A small image diffusion model, trained from scratch.
Model: 4.64M parameters, activation geglu, moe expert_choice, num experts 16, patch size [8, 8], layers 8.
Rows from block 2 of a small image diffusion model, named by matrix and row number. Rows with one number belong to one neuron. Each number is 128 + 24 x the weight over its row's rms, rounded and kept within 0 to 255. All counts start at 0.
After each neuron's rows are labels from the 100 images, of 14848 (inputs lightly noised), where the neuron reaches its largest size: "patch colour" is the nearest of a few named colours to the mean colour under the peak. Only what is clearly more common there than usual is listed. The data: aerial photos of the United States (SatlasPretrain). In brackets: how many of the 100.
# gate: MLP gate (model.blocks.2.mlp.gate.weight, 512x128), inputs 0-127
# fc1: MLP up (model.blocks.2.mlp.fc1.weight, 512x128), inputs 0-127
# fc2: MLP down (model.blocks.2.mlp.fc2.weight, 128x512, transposed), outputs 0-127

gate.298 [151 106  90 136 123 132 104 113 151  99 139 158 121  38 154 145  99 157 129 154 160 117 173 138 124 115 138 116 107 168 106 125 141 131  94 137  86 156  96 172 139 130  88 105 105 151 125 156 118  96 109 115 145  93 129 113 118 123 111 127 124 111 103 124 119 109 151 155 100 158 151 145 125 153 120 136 111 136 154 162 124 155 141 101 148 147  88 108 108 116 148 137 162  94  89 141 164 125 127 124 169 137 140  94 178 127 116 122 135 119 128 160  81 128 152 103 162 125 137  83  95 147 126 129 118 165 133 134]
fc1.298 [ 82 124 149 135  96 135 108  91 107 145 119 100  98 136 117 117 117 173 151 132 138 114 136 127 163 152 123 108 146 134 146 144 140 179 188 106 143  74 131 119 144 164 128 155 133  90 127  86  72 128 175 143 150 128 195 114 115  97 138 130 108 125 129 132 114 123 138 137 113 117 149 130 128 161 186 118 136  95 105 141 148 158  98 143 130 118 111 129 107 103 133 138 134 147 128 131  89 107 127  95 135 135  92 172  84 143 125 117 135 144 114  83 127 148 171 121 105 113 122 147  91 167 118 125 135 152 137  95]
fc2.298 [ 95 126 116 132 131 133 107  88 106 115 130 150 161 123 119 123 149 165 136 137 115 112 122 126 176 135 129 106 151 127 148 146 157  86 195 119 137 162 115 113 141 156 124 152 128 101 112 165 189 134  92 107 152 124 208 134 117  96 141 106 148 134 109 127 108 131 118 141 107 131 148 135 123 112 176 103 114  86  99 133 124 172  97 107 129 135 110 128 113 113 118 114 119 147 131 159 105 169 131 103 106 121 102 114  89 147 111 137 126 112 145 182 120 145  77 119 102 117 121 128 156 160 146 126 157 112 125  72]
patch colour: black (26)

gate.43 [ 87 134 131 126 110 100 168 159 130 155  96 136  99 110 132 126 124  88 146 148 134 143 209 110 125  92 119 127 127 124 111 102 112 134 117 111 151 100 116 112 142 124 113 147 102 125 127 118 125 155 151 118 137 133 159  98 117 153 155 175 118 111  94 136  93  91 108 166 129 100 136 147  90 151 123 197 157 131 189 152 122  90 134 161 134 100 116 130 147 117 104 153 140 167 153 133 132 116 143 116 126 139 123 149 112 107 122 152 112 126 138 142 118 142 120 106 146 169 126  79 106 113 138 154  77 142 185 127]
fc1.43 [183 130 168 123 132 115 114  97 121 101 109 143 133 200 143 125 126 126 116 130 131  94 151 118 102  98 108 131 129 126 100 126 128 133  96 138 119 112 109 127 146 172 122 110 157 170 149 167 161 147 129 133 112 160 169 140 165  85 114  64 107 116 144 144 114 137 128 114  63 128 107 170 191  88 121 100 122 127 101 162 150 130 133 158 140 141 131 123 141 139 132 110 145 145 122 115  96 136 159  88 136 123 140 107 153 145 153 120 135 126 120 153 133 140 149 179 116  87 123 148 105 113 157 108 155 143 108 116]
fc2.43 [ 99 145 156 112 136 128 127 176 175 104 154 142 122 159 128 111 139 128 154 144 128 129 136 130 124 172 148 125 131 124 127 163 118 117 124 150 158 140 116  85 101  98 126 146 131 110 137 112 144 120 112 122 140  91  96 162 128 163 125  74 152 102 140 116 120 135 132 147 222 126 157 131 101  96 149 159 106 146 126  94 160 105 155 149 135  98 117  92  91 184 122  93 175 106 107 119 166 165 112 112 134 137 124 114 121 110 115 144 125 128 111 134 147 110 144  84 132 142 157 144 126 177 122 144 106 167 121 132]
patch colour: grey (94)

gate.45 [109 105 142 152 127 102 139 112 127  86 128 133 173 134 125 143 140 119 127 106 110 108 179 143 127 150 128 153  96 185 110 103 183 133 131  56 110 101 128 131  70 127 127 175 151 112 124 164 125 119 170 165 152 115  93 146 123 104 139 106 124 131 109 142 124 132 149 132 136 134 147 134 136 116 123 174 128  92 149  84 169 134 128 165 130  99 128  96 137 162  81 149 103 147 121 154 122 124 115 112 182 112 171 118  89 119 143 125 119 117 112 114  96 113 101 123 148 136 104  89 130 105 157 129 128 139 124 144]
fc1.45 [122 155 123 124 113 114 136 116 116 171 147 107 104 149 119 109 120 142 126 153 145 149 107 110 181  95  88 110 150  83 133 140  87 130 127 165 156 168 117 119 154 141 137 113 104 127 107 122 142 143 107 104  96 143 160 104 133 142 132 155 141 132 164 107 123 108 131 133 110 119 105 139 116 135 148  93 127 149 108 158 125 135 146  90 116 148 128 163 120 245 158 112 147  98 153 131 119 117 135 131  69 142  94 164 155 114 136 120 110 113 131 119 124 149 155 128 105 110 164 164 100 161  98 115 114 107 143 121]
fc2.45 [157 167 138 105 110 102 126 140 123  72 126 133 175 120 124 118 130 147 130 155 124 126 141 123 141 107 135 123 149 174 163 177  67 117 130 174 148 109 120 129 179 130 116  85  94 132 134 161 128 144 142 164 104 111 168 130 131 145 147 103 139 126 178 121 126 128 145 123 122 146 122 123 126 118 129  77 106 162  92 165 162 119 116 150  92 176 129 110 131  84 104 125 113 105 125 157 146 120 124 155 180 124 101  99 161 127  82 129 129 110 106 118 131 166 110 136 108 115 132 151 116 137 162 148 140 159 132  98]
patch colour: white (64); pink (34)

gate.140 [143 121 168 171 138 182 136 102  94 128 106  98 133 143 140 118 165 142 127 137 104 122 135 117  96  72 105  92 135 123 138 125 135 139 122 139 144  96 102 130 149 155 114  95 165 170 127 140 102  75 126 159 118 172 143 112 183 140 129 124 118 121 163 160 137 183 144 108 128 120 112 118  79 137 161  97  85 134 101 124 139 103 121 149 163 108 171 165 118  84 115 123 146 123 140 121 145 133 117 116 141 123 108 107 154 123 105  97 121 158 152  90  99 139  99  99 145 126 116 141  88 161 151 140 127 114 112 120]
fc1.140 [157 105 132 129 139 112 148 125 175 135 138 123 116  76 118 167 100  98  91 135  82 101  87 167 116 111 158 121  76  93 165 142 161  77 112  95 145 145 125 131 120 175 137 165 127 101 114 148 155 161 138 142 116 122 143 104 112 136 133 122 108 119 125 138 145 130  77 140 138 112 165 130 122 182 117  98 138 136 162 146 129 106 124  90 120 118 129 133 145 121 106 169 144 163 142 170  94 126 146 105 128 131 110 157 103 131 118  97 122 102  81 132 157  96 121 114 129 142 129 140 120 168  96 105 145 144 165 135]
fc2.140 [150 131 121 125 124 112 149 149 130 153 139  81 105  89 103 164 184 147 133 122 100 126 149 180 150 155  93 147 109 120 119  91  95  93 140 126 112 181 137 123 129 107 112 103 126 123 115 153 138 126 145 136 121 165 146 127 149 147  84 129 190 147 134  91 143 112 154 153  99 131 135 136 157  99 141 126 112  97 116 143 105 118 124 141  83 118 140 157 133 135 123 100 140 114 158  78 106 149 155 204 104 108 139 125 119  94  95 105 108 140 128 137  93 127 125 126 159 146  83 107 126 150 156  90 124 131 125 116]
patch colour: pink (38)

gate.263 [130 105  96 172 122 127 113 144 153 127 134 138  73 183  96 104 114 142 113 168 130 143 145 147 145 136  99 124 130 145 167 119 122 102 130  76 134  93 105 158  98 155 111 146 132 146 154 125 105 115 138 180 138 113 116 131 121 116 134 127 137 141 125 101 129 121 142 134 114 154 133 143  79 110 129 136 123 109 133 148 138 153 116  64  86 106 177 105 112 104 127 138 127 129 111 125  77 154 115 105 117 117  92  88 122 128 113 156 125 136 119 170 170 178  87 121 174 169 112  96 114 112  91 153 113 118 130 126]
fc1.263 [144 131 143 166 135 115 121 136 108 140 143 138 129 123 128 108 140 197 166 139 127 134  89 120 136 126 121 158 141  95 154  94 145 114 133 129 112  85 153 111  97 110 162 135 134 151 114 153  89 102 111 106 180 169 114 146 174 127 119  82 155 131 154 177 139 135 106 128 115 117 126 117  83 124 144 127 125 115 112 114 133 170 130 189 108 119 129 120 135 149 123 100  92 120 105 117 123 146 113  58 117  89 112 150 108 137  64 169 131 117 129 122 122 166 127 112 114 150  92 111 130 158 139 159 124 112 105 119]
fc2.263 [113 120 141 110 167 103 126 143 149 116 122 123 132 144 148 107  89 113 135 135 167 159 138 137 176 116 120 115 176  96 114  86 123 123  98 133 152 145 164 147 137 108 111 140 101 124  69  83 109 127 138 112 122 123 106 122 126 136  89 150 148  82 154  92 134 172 127  95 121 101 150 108  92 150 171 124 196 140 118 121 101  73 133  98 149 135 168 127 145 129 152 155 111 148 132 139 116 118 126 172 171 133  95 117 113 116 155 158 114  88 105  96 123 128 182 124 124 136 149 146 121 112 140 121 137 112 144 131]
patch colour: white (38)

gate.338 [107 121 120 106  72 153 108 102 178 110 111 168 134 161 119  81 146 143 117 126 118 135 154 141 145  88 116 163 125 108 158 138 126 155  84 107 174 134 117 143 104 156 136 132 117 123 171 126 141 112 164 155 123 120  91 136 167 152 138 136 123 121  97 144 128 131 163  91 142 144 104  72  99 123 122  78 132 108  80 161 101 139 109 109 116 124 111 127 132  57 139 113 105 108 161 142 105 132 141 151 134 121 135 120 116  88  75 145  80 143 109 137 136 152 125 126 134 138 147 159 136 129 139 150 129 158 151 134]
fc1.338 [114 134 149 115  88 166 108 112 175 127 101 165 136  79 167 152 144 100 100 134 106 120 183 116 128 112  96 131 128 115 133 175 132 127 138 158 136 113 147 157 100 148 132 119 145 120 124 117 154 137 104 155 117 136 106 116 147 135 111 127 157 157 140 129 120 166  84 120 120 162  81 111  69 114 138 146  72 133 114 134 137 125 124 109 129 109 149 131 154  73 138  95 125 117 119 159 114 142 101 148 130  94 111 116 121 144  99 160 163 160 137 107 117 136 146 141 169 115  96 145 110 182 131 150 185 133 111 131]
fc2.338 [145 139 107 112 118 185 116 127 114 138 164 115 153 115 118 171 154 105 110 136 101 132 149 192 124 122 115 135 165 137 131 182 143 155 195 132  99 122  69 124 188 122 133 126 135 121 158 156 116 140 163 161 113 143  99 132 141 125 119 152 102 162 161 138 154 106 165 120 119 124 102 127 142 140 154 154 148 143 160 109  97 145 155 147 125 114  84 100 116 144 114 103 144 121 155 127 107 137 119 120  80 115 115  81 119 173 151 136 117 123 100 149 119 156 125 134 163 148 111 129 158 135 122 134 117 144 138  89]
patch colour: pink (41)

gate.420 [132 142 156 123 117 124  99 122 131 132 158 154 163 148 176 183  95 112 118 102 139 112 204 125 122 117 112 157  92 136 130  92 137 123 158  85 134 129 146 159 137 150  86 133 121 108 118 129 130 139 121 144 113 112 169 107 122 142  83  88 145 128 126  97  93 150 135 164 158 116  98 104 175 116 150 131 121  89 156 143 152 106 112 111 139 163 158  94 157 120 141 153 132  94 165  89 138 182  86  91 150 136 131 140 108 137 126 139 101 104 149 117  99 148 132 124 122 137  96 101 123 133  97 135 122 114 135 131]
fc1.420 [167 129 136  98 144 127 153 108  88 173  90  88 137 184 138 131 142 136 116 116  96 129  51 154 132 127 186 120 105  99 126 107 120 132 107  86  83 152 134 112 134 127 152 132 137 146 128 116  92 116 104 111 131 129 141  60 121 154  95 142 126 111 133 127 106 110 111 127 123 128 191 173 108 152 139 129 141 102 148 136 161 145 119  86 119 101  94 143 138 157 105 159 145  93 140 132 120 129 121 152 121 110 128 127 123 165 172  99 139 107 121 158 140 176  90 121 123 119 143 128 131 125 120 144 135 117 115 117]
fc2.420 [140  63 168 157 132 169 123 136 119 144 124 146 117 130  92 132 111 127 115 115 155 152 142 195 150 161 131 139  95 138 114 134 135 131 143  69 144 137 168 103 134 141 173 120 109 115 137 150 155 131 116 111  89 108 150 113 113 113 145 140  88 160 122 102  71 105 131 162 179 142 101 184 159 123 120 109 123 139 162 170 113 116 130 137 137 112 118 140 135 105 131 122 100 139 161 148  99  72 129 155 150 107 119 122 147 128 151 142 100 145 142 139 146 116 111 151 100 141 150 124 130 149 125 134 102 175 158 131]
patch colour: grey (93)

gate.441 [110 140  96 158 110 134 140  88 110 146 117 139 127 141 138 111 119 127 161 127 144 131 118 108 135 125  92 123 148 114 192 116 142 116 145 130 157 143 126 140  75 100 102 146  68 144 149 113 139 113 150  96 123 131 161 195 131 123  86  63 126 179 135 106 124  99 126  87 150 153 103 141 124 119 111 180 127 105 125 116 171 167 130 109 136 192 118 138 116 151 112 143 127 102  98 133 123 109 117 139  94 117 141 143 190 119 154 131 134 125 132 162 102 126 143 115 131 140  91 140 133 111 136 107 134 132  94 124]
fc1.441 [171 137 154  86 126 110 124 160 142 129 147  99 115 132 113 135 125 132 109 111 124 122 178 143 139 121 160 118 115 142  57 123 111 143 103 115  95 100 134 125 204 134 192 106 170 116 110 140 112 137 112 138 102 121 102  72 116 126 172 153 125  95 113 137 143 162 128 135 110 116 138 132 141 126 155  95 125 160 134 142 113  72 135 142 125  71 106 111 154 150 132 100 124 161 153 140 138 146 149 100 143 125 108 140  76 134 116 151 112 138 125 100 132 122 106 128 129 121 179 120 117 136 148 150 105 134 167 152]
fc2.441 [156 101  94  82 119 132 141 151 147 119 109 137 139 141 138 144  95 116 108 131 135 123 118 110 124 135 138 132 110 111  56 151 112 119 110 118  87 152 132 125 219 140 105 116 187 117 143 107 144 133 149 110 145 118  88 153 127 141  85  85 114 162 153 144 137  84 115 157  99 144 142 148 146 118 134  81 121 147 133 128 155  91 126 130 110  76 123 159 148  90 125 143 135 146  93 120 137 135 128 103  94 151 134 162  89 136  99 126 119 132 153 150  94 128 138 132 139 123 176 102 111 148 155 133 128 131 157 146]
patch colour: black (72)

gate.308 [116 103 142  67 121 141 120  92 123 130 122 114 106 209 128 114 117 121 166 140 143 118 160 127 110 111 108  98 111 125  79 118 153 113 138 141 118 144 148 135 142 120 138 130 140 121 155 152 110 130  99 165 122 140 115 175 165 135 143  57 141 136 154 121 159  97 146 197 131 139 113 113 119 152 132 141 128 138  86 132 127 119 120 116 145  90 138 116  79 138 174 136 149  97 114 127 111 120 135 108 135 127 155 147 165  77 175  99 147 129 142 121  96  98 156 139 114 102 110 140 113  93 102 146 108 131 141 122]
fc1.308 [130 122 149  84 101 154 149 107 111 108 112 150 114 150 132 109 146 138 187 141 139 117  76 124 142 125 116 103 111 153  95 136 144  98 135 144 107 148 162 132 105  73 136 124 162 145 165 151 112 117 121 150 132 114 113 154 157 126 132 109 140 148 165  99 148 107 160 178 156 144 124 118 123 161 138 130 163 119 112 124 136 124 129 115 153  83 107 102 114 125 159 137 147  98 129 105  97 124 129  93 124 138 148 161 167  62 128  87 174  97 131 127 125 119 181 141 115  99 105 112 123  74 163 140 124 128 116 158]
fc2.308 [104 106 114  98 149 124 102 107 109 120 164 101 148 110 136  88 137 164 156 135 127 114 152 134 109 123 113 117 106 133  64 117 145 141 139 125 128 105 124 131 171  64 128 149 139 128 106 113 141 126 152 101 108 148 126 113 147 167 122 157 139 111 181 105 133 164 111 165 136 112  75 151 127  91 125 136 120 116 100 127 117 135 113 140  99  76 126 148 102 135  97 119  72 119 124 139  93 144 134  98 127 135 129  79 143  79 136 170 163 149 104 136 119  98  94 132  97  94 115 128 131  95 122 123  72 117 132 136]
patch colour: pink (56); white (29)

gate.387 [126 118  74 127 147 123  93  94 143  99 120 143  94 131 133 170 102 108 150 152  99 133 124 149  82 150 140 174 111 103 134 143 136 173 133 106 124 170 147 159 139 193  57 102 113 188 102 137 151 104 142 139 152 154 111 121 112 148 107 112 123 140 151 118 134 130 159 153 135 147  65  77 155 114 106 143 109  95 111 116 138 114 124 122 118 153 112 131 138 136 146 160 130 105 132 108 121  97 119  94 122 130 127 138 127 133 103 122 140 165 120 100 109  77 119 126 148 121 113 151 152 154 117 158 137 111 120 114]
fc1.387 [129 115 168  78 129 126 138 129 125 115 155 125 120  81 177  93 124 134 105  98 147 124  93 111 146 122  83 118 157 101 103 143 154 139 116 165 111 157 132 129 106 120 105 182 147 135 100 161  99 141 119 162 158  99 111 106 106 140 138 134 124 144 157 136 143 161 116 110  91  97 134 173 147 128 136 129 120 182  91 189 188 134 155 113 140 101 147 149 127 147  75 103 130 128 135 133 133 124 150 103 132 129 110 102 112 107 142 157 111  81 117 155 104 135 139 148 107 166  87 129 106 114 118 130 131 135 138 137]
fc2.387 [110 107 164 129 143 144 121 128 114 107  91 148 157 120 130 145 164 147 168 129 122 120 138 130 130 140 156 168 108 135 153 101 120 111 136 114 131 140 129 149 119 172 153  77 162 163  67 157  82 140 107 145 140 142 145 141 132 141 136 142 154 132 161 133 109 108  91 177 119  92 147 129 115 134 126 133  95 106 128 105 168 108 113 152 134 181 105 135 152 124 137 132 164  97 168 154 109 136 111  74 102 109 170 131 126 109 146 136  95 143  84 153 186 147 113 137  84 146 135 100 131 125 101 111 138 141 153 126]
patch colour: white (55); pink (30)

gate.9 [160 145 112  82 127 118 150 143 109 134 141 145  47 150 188 124 116 140 164 124 128 122 170 125 112 160  85 146  90 161 126 105 107 128 116  96 162 110 112 115 128 150 130 126 105  95 161 133 147 123 150 133 117 139 149 117 132 126 111 116  82 146 123 122 132  69 120 108 179 153 154 104 112 127 127 118 126  97 157  77 176  88 141 136 110 160 123  99 175 146 139  99 126 104 167 133 116  99 131 140 106 152 124 128 162 123 144 113 137 126 130 107 111 137 109 151  84 120 152 148 109  88 107 121 120 123 129 130]
fc1.9 [112  86 146 164 156 174 113 137 135 100 121 137 200 119  75 114 129 121 112 118 137 144 179  93 150  82 107 128 141 106 137 133 136 137 130 125  91 140 154 139 129 112 147 119 159 176 123 108 120 114  97 115 103 149 117 158 114  89 117 147 149 118 116 131 141 154 155 125  78 139 138 131 111 136 143 153 116 161 100 157 105 143 105 109 140 114 123 158  95 114 139 121 160 184  76 139 130 136 143 179 128 114 150 142 106 118 109 118 139 134 130 119  98 114 163 138 146 141 107  80 139 161 156 145 160  96 108  94]
fc2.9 [105  95 114 153 126 108 108 116 121 126 120 141  53 143  61  93 149 122 109 115 130 144 134 162 142 126 133 115 146 165 139 128 141 126 111 147  95 119  83 128 132 109 110 170 125 168 124 144 121 103 170 149 105 123 113 140 120 100 126 139  68 149 133 137 130 111 104 140  69 115 130 115 138 100 125 165 178 145 120 170 137 178 111 143 134  99 115  97  95 156 110 120 104 184 175 108 125 104 130 147 130 141 130 104 102 125 128 123 109 131 115 128 134 129  91 119 168 153 118 106 111 158  98 139  89 128 137 128]
patch colour: grey (95)

gate.328 [114 118 148 127 116 104  95 138 173 135 148  89 146 184 101  96 137 114 143 159 141 147 185 152  90 144 173  85 143 133 118 130 169 114 142 155 126 126 132 124 133 112 123 136 128 171 140 105 105 132 113 130 168 144  98 132 122 120 118 120 145 134 105 108 125 154  81  91  86 165 155 158  95 125 136 123 137 111 134 131 123 129  67  96 150 112 116 157  93 146 121 127 141 155 126 137 121 131 150 125 126 136 149 106 102 164  91 157 135 145 113 147  97  70 125  74  99 104 122 134 179 131 150 133 140 101 139 126]
fc1.328 [109 118 135 113 115 106  79 147 150 156 170  92 153 132 126  87 122 102 150 156 140 127 135 141  84  86 165  70 174 129 105 121 159 134 155 138 132 120 120 126 122 114 150 140 110 170 160 115 118 133 131 112 181 141 133 161 136 119 133 113 100 110  90 106 144 155  92 100  90 145 176 177  84 125 134 150  88  84 118 132 131 125  81 113 132 124 149 149 116 134 122 151 159 114 131 135 120 134 135 147 117 125 126 129  89 184 121 141 134 136 116 140 137 102 114  90 120 102 134 137 162 110 135 137 112 118 175 157]
fc2.328 [121 106 100 116 120 119  57 146 191 129  83 188  95 104  84  85 126 113 157 163 145 128 148 107 100 127 152  86 134 126 113 122 163 135 152 143 127 125 153 143 122 115 124 121 118 142 117 161 157 106 135 119 166 126 136 112 134 128 129 126 107 136  90 116 138 125 189 110  87 109 148 106 121 122 112 131 129 110 115 136 128 141  64 161 121 117 152  97  96 113 116 124 131 144 129 121 127 135 147 167 141 146 139 158  96 155  82 116 129 130 141 116 153  69 128  73 120 105 125 148  96 138 132 144 140 107 141 133]
patch colour: grey (89)

gate.347 [141  81 160 152 140 120 131  79 147  84 113 144 131 102 180 173 122 100 115 130 131  92 138 107 148 156 130 130 146 145 188 131 135 145 110  92 116 133 145 154 114 152 104 125 107 118 133 125 161  86  48 112 141 144 127 111 105 145 150 181 129 116 149 181 113 100  75 136 114 130 123 150 158 144 117  77 128 130 126 110 131 136 148 145 143 123 125 109 131 145 166 104 111 108 145 135 136 142 120 137 167 116 151 132 125 121 133 124 108 114 133 155  73 152 130  76 151 142 148 149 128 115 149 131 104  98 116 139]
fc1.347 [123 158 104 163 136 136 148 148 114 160 138 107 161 165 112  79 111 157 125 123 118 172 165 127 107 106 106 145 107 116  80 145 122  82 129 166 137 110 119 117 157  86 152 128 147 132 120 117 107 169 197 135 103 152 118 160 123 114  92 114 116 140  94 116 127 172 173 127 148 125 136 113  77 117 114 163 135 118 163 134 140 108  95  89 113 147 115 142 152 146 102 165 163 163 112 103 112 104 129 153 101 165 126 121 128 133 127 112 129 136 119 115  81 139 154 143 101 114 129 116 118 170 122 125 146 155 157 104]
fc2.347 [115 177 131 125 122  82 124 150 132  76 101 137 107 129  93  95 123 152 143 135 145 134 116  83  78 112 122 131 114 120  61 140 120 169 161 150 114 170 157 132 163  94 103 124 136 137 133 147 151 156  73 111 107 123 122 105 132 120 159 186 126 142 100 109 130  90 106 110 151 152 116 138  84 143 121 171 127 155 135 125 125 117  95 151 114 128 163 124 126 133 131  93  99 150 135 135 101 150 133 137 140 113 123 141 136 111  91 149 132 115 149 134  81 128 135 164 104 110  98 123 131 167 123 135 167 110 123  85]
patch colour: black (28)

gate.280 [120 116 148 155 116 119  98 160 126 108 125 120 116 170 105 142 113 157 124 128 124 123 128  97 108 127 118 106 151 139 163  81 148 123 116 135 141 132 156 113  97 136  93 120  77 121 142 129 162 126 161 156 144 126 129 103 118 129 145 102 118 110 108 155 102  97  75 132  77 157 164 131 147 120 115  51 158 150  88 166 106 130  89 136 135 161 143 140 163 132 118 144 141 183 101 129 146 134 175 111 127 132 156 131 107 140  96 137 203 127 130 124  88 117 114 103 144 114 134 155 145 132 160 140 124 111 129 100]
fc1.280 [134 132 106 102 143 112 138  90 128 165 128 152 143  89 159 121 161 101 119 151 129 117 147 147 124 114 165 143 132 115  65 167  92 152 130 109 127 135 143 104 141 139 183 147 154 125 159 144  93 131 101 109 114 117 135 143 104 135 108 148 127 147 130 110 143 147 144 102 153  99 104 132 109 139 125 188  92 128 177 109 125 129 185 136 106  81 112 100 113 140 122 128  88  66 162 109 108 113 104 155 126 146 103 132 167 106 152 110  83 141 101 116 145 132 143 151  95 140 144  81 131 130  92 130 117 145 131 131]
fc2.280 [122 134 132 108 128 125 169  96 117 105 143 111 115 157 155 141 113 102 120 136 129 118  49 109 160 127 130 135 102 128  79 182  90 117 136 131 111 132 131 124 149 130  91 143 160 113 102 126 149 134 149 148  96 148 137  98 124 124 137 112 122 113 157  99 146 109  84 122 168 158 122 126  96 132 131 184 156 117 170  95 116 118 182 133 133  87 144 151 109  75 132 136 157  81 105 108  97 148 108 161 125 147 111 106 153 104 159 136  90 127 165 118 145 141 123 154 106 154 139 102 116 123 151 133 133 101 115 150]
patch colour: pink (49)

gate.357 [126  87  91 110 125 142 135 108 124  92 146 112 135 114 116 102 155 113 104 160 115 152 155 126 106 139 116 120 124 124 180 160 137 124 121 142 142 148 133 117 134 127 125  98 150 150 129 127 140  85 142 151 148 174 130 152 151 114  86 108 146 114 131 131 146 126 160 114 179 171 110 110 134  89 131 109 161 103 106 135 119 122 149 129  87 148 195 135  80 160 139 102 103 120 131  96 127 123 103 127 111  79 169  96 111 126 138 126 121 125  86 117  61 128 133 102 147 119 112 135 119  90 160 153 180 152  93 123]
fc1.357 [ 61 111 105 170 106 138 101 138 142  95 132 126 119 103 102 127 132 155 102 128 130 106 103 118 109 103 120 119 151  87 187 149 132 133 100 113 120 136 102 109 128 149 146 137 169 146 154 141 183 117 192 102 134 143 111 140 176 159 116 175 161  95 146  79 112 191 174 118  95 103 112 119 146 134  93 147 122 164 153 164 111 128 118 112 129 133 113 112 108 109 165 118 102 121 127 131 132 109 127 175 149 141 157 130 131 120 147 127 114 104 103 125 131 117 106 111 154 122 130 123 141 102 143 126 121 135  97 114]
fc2.357 [130 121 130 135 128 115 132 115 131 112 136 135 166  91 156 132 152 102 158 132 111 136  66 101  94 145 143 168 148  79 102 144 139  94 147 118 122 151 162 138 123  94 118 125 103 104 109 117 154 100 172 126 117 135 150 145  99 110 113 168 173 117 103 171 129 150 141 124 204  96 114 101 118 143 128 127 148 125  68  80  93 172 124 131 128 121 127 140 138 150 126 149 120 132 121 116 118 106 141 133 134 126  97 115 144 139 156 105 176 112 134 138 127 147 117 180 122  88  99 166 158 130 120 130 157  90 142 123]
patch colour: pink (47)

gate.205 [132 161 139 131 150  77 114 136  80 122 141 119 136  87 129 119 104 146 147 108 119 156 103 116 140 141 136 150 147 163 108 101 117 161 108 101 169 129  84  94 113 117 151 174 138 126 127 116 121 151 159 141 127 128 114 136 127 117 110 121 132 139 129 139  99  92 129 106 110 123 168 173 138 124 135 152 111 159 142 132 130 126 130 138 133 166 131 130 144 237 111 127 150 133 129 132  99 123 141 124  93 117 130 185 124 149 163 133  68  92 122 141  80 140  97 127 108 120 158 119 127 129 132 107  95 132 173 150]
fc1.205 [141 106 102 160 124 129 169  95 165 117  97 136 145 175 130 119 119 165 128 115 112 132 128 135 129 101 148 115 108 128  95 141  96 143 112 132 139 131 106  98 144 143 158 111 107 157 126 108 109 153 129 103 156 132 107 129 113 148 115 103 132 126 108  93 131 140  81 161 140 165 181 104  44 140 107 129 138 106  96 112 112 119 131 164 118 137 114 136 112 150 109 161 111 134 116 144 110 120 175 129 116 139 168 144 123 112 118 134  95 162  94  95 123 139 156 147 153 152 164 147  92 142 172 186 117 144  79 122]
fc2.205 [148 130 136 144 127 123 151 146 103 100 149 134 114  86 123 122 125 132 114 123 160 107 132 134 152 136 129 154 140 149 184  95  96 133 105 145 125 165 145 135 125 139 153 136 128 132 162 113  80 112 128 127 165 108 128 200 110 120 145  99 114 147 126 111 162 139  90 156 109  89  82 106  76 126 121 149 133 118  65 167 117 127 167 131 142 144 140 157 116 100 107 172 186 122 131 129 176  86 127 147 141 113 164  88 112 119 118 137 149 113 121  94 133 119 155 112 132 107 134 133 110 150 151  99 144 144 170 125]
patch colour: pink (50); white (38)

gate.502 [134 100 110 115  99 130 107 111 119  97  94 130 144 139 112 134 137 142  89 151 135 131 141 124 120 113 129 138 136 104 103 159 133 151 116 223 140 127 104 120 106 140 132 137 197 116 142 108 138 158  91 140 151 146 115 125 138 111 161  57 141 109 150 116 149 135 151 106 134 161  93 168 135  95 133 148 142 106 112 150 105 141 150 125 114 155 139 138 129 109 127  87  97 144  83 141 177 131 115 116 168 120 113 120  97 140 112 122 113 101 132 168  99 110 155 125 130 127 110 136 124  76 133 160 169 166 106 111]
fc1.502 [131 146 111 108 110 115 101  78 132 127  92 131 154 149 137 121 141 130 102 141 142 144 134 113 142  93 117 142 159 112  70 126 139 143 102 171 132 128 114 120 125 144 120 145 201  96 151 111 128 177  79 139 174 139 113 101 125 108 165  80 152  98 135 108 135 123 143 102  97 152  97 188 127 124 132 155 136 107 118 152 100 148 153 146 138 152 112 152 141 118 136  84 125 147  69 145 166 120 129 118 167 132 119 154  93 136 138 130 117 117 146 161 120 120 163 144 123 130  92 120 133  72 122 124 137 155 121 143]
fc2.502 [124 120 159 106 122 151 103  91 106 127 173 130 110  96 110 153 139 139  98 153 137 124 121 152 133 102 126 141 147 141  90 136 137 109 116 170 141 137 107 108  99 161 131 152 188 118 130 162 112 175 172 121 164 128 122 141 138 122 114 171  98 193 159 100 119 112 109 122 103 105  93  69 146 160 121 146 123  96 117 164 139 148 149 123 117 149 138  97 136  93 113 120 162 138 175 121 152 124 129 126  74 112 129 104  89 126 115 126 105 140 108 102 122 105  96 133 138 120 112 117 137  77 120 151 154  92 122 120]
patch colour: white (54); pink (45)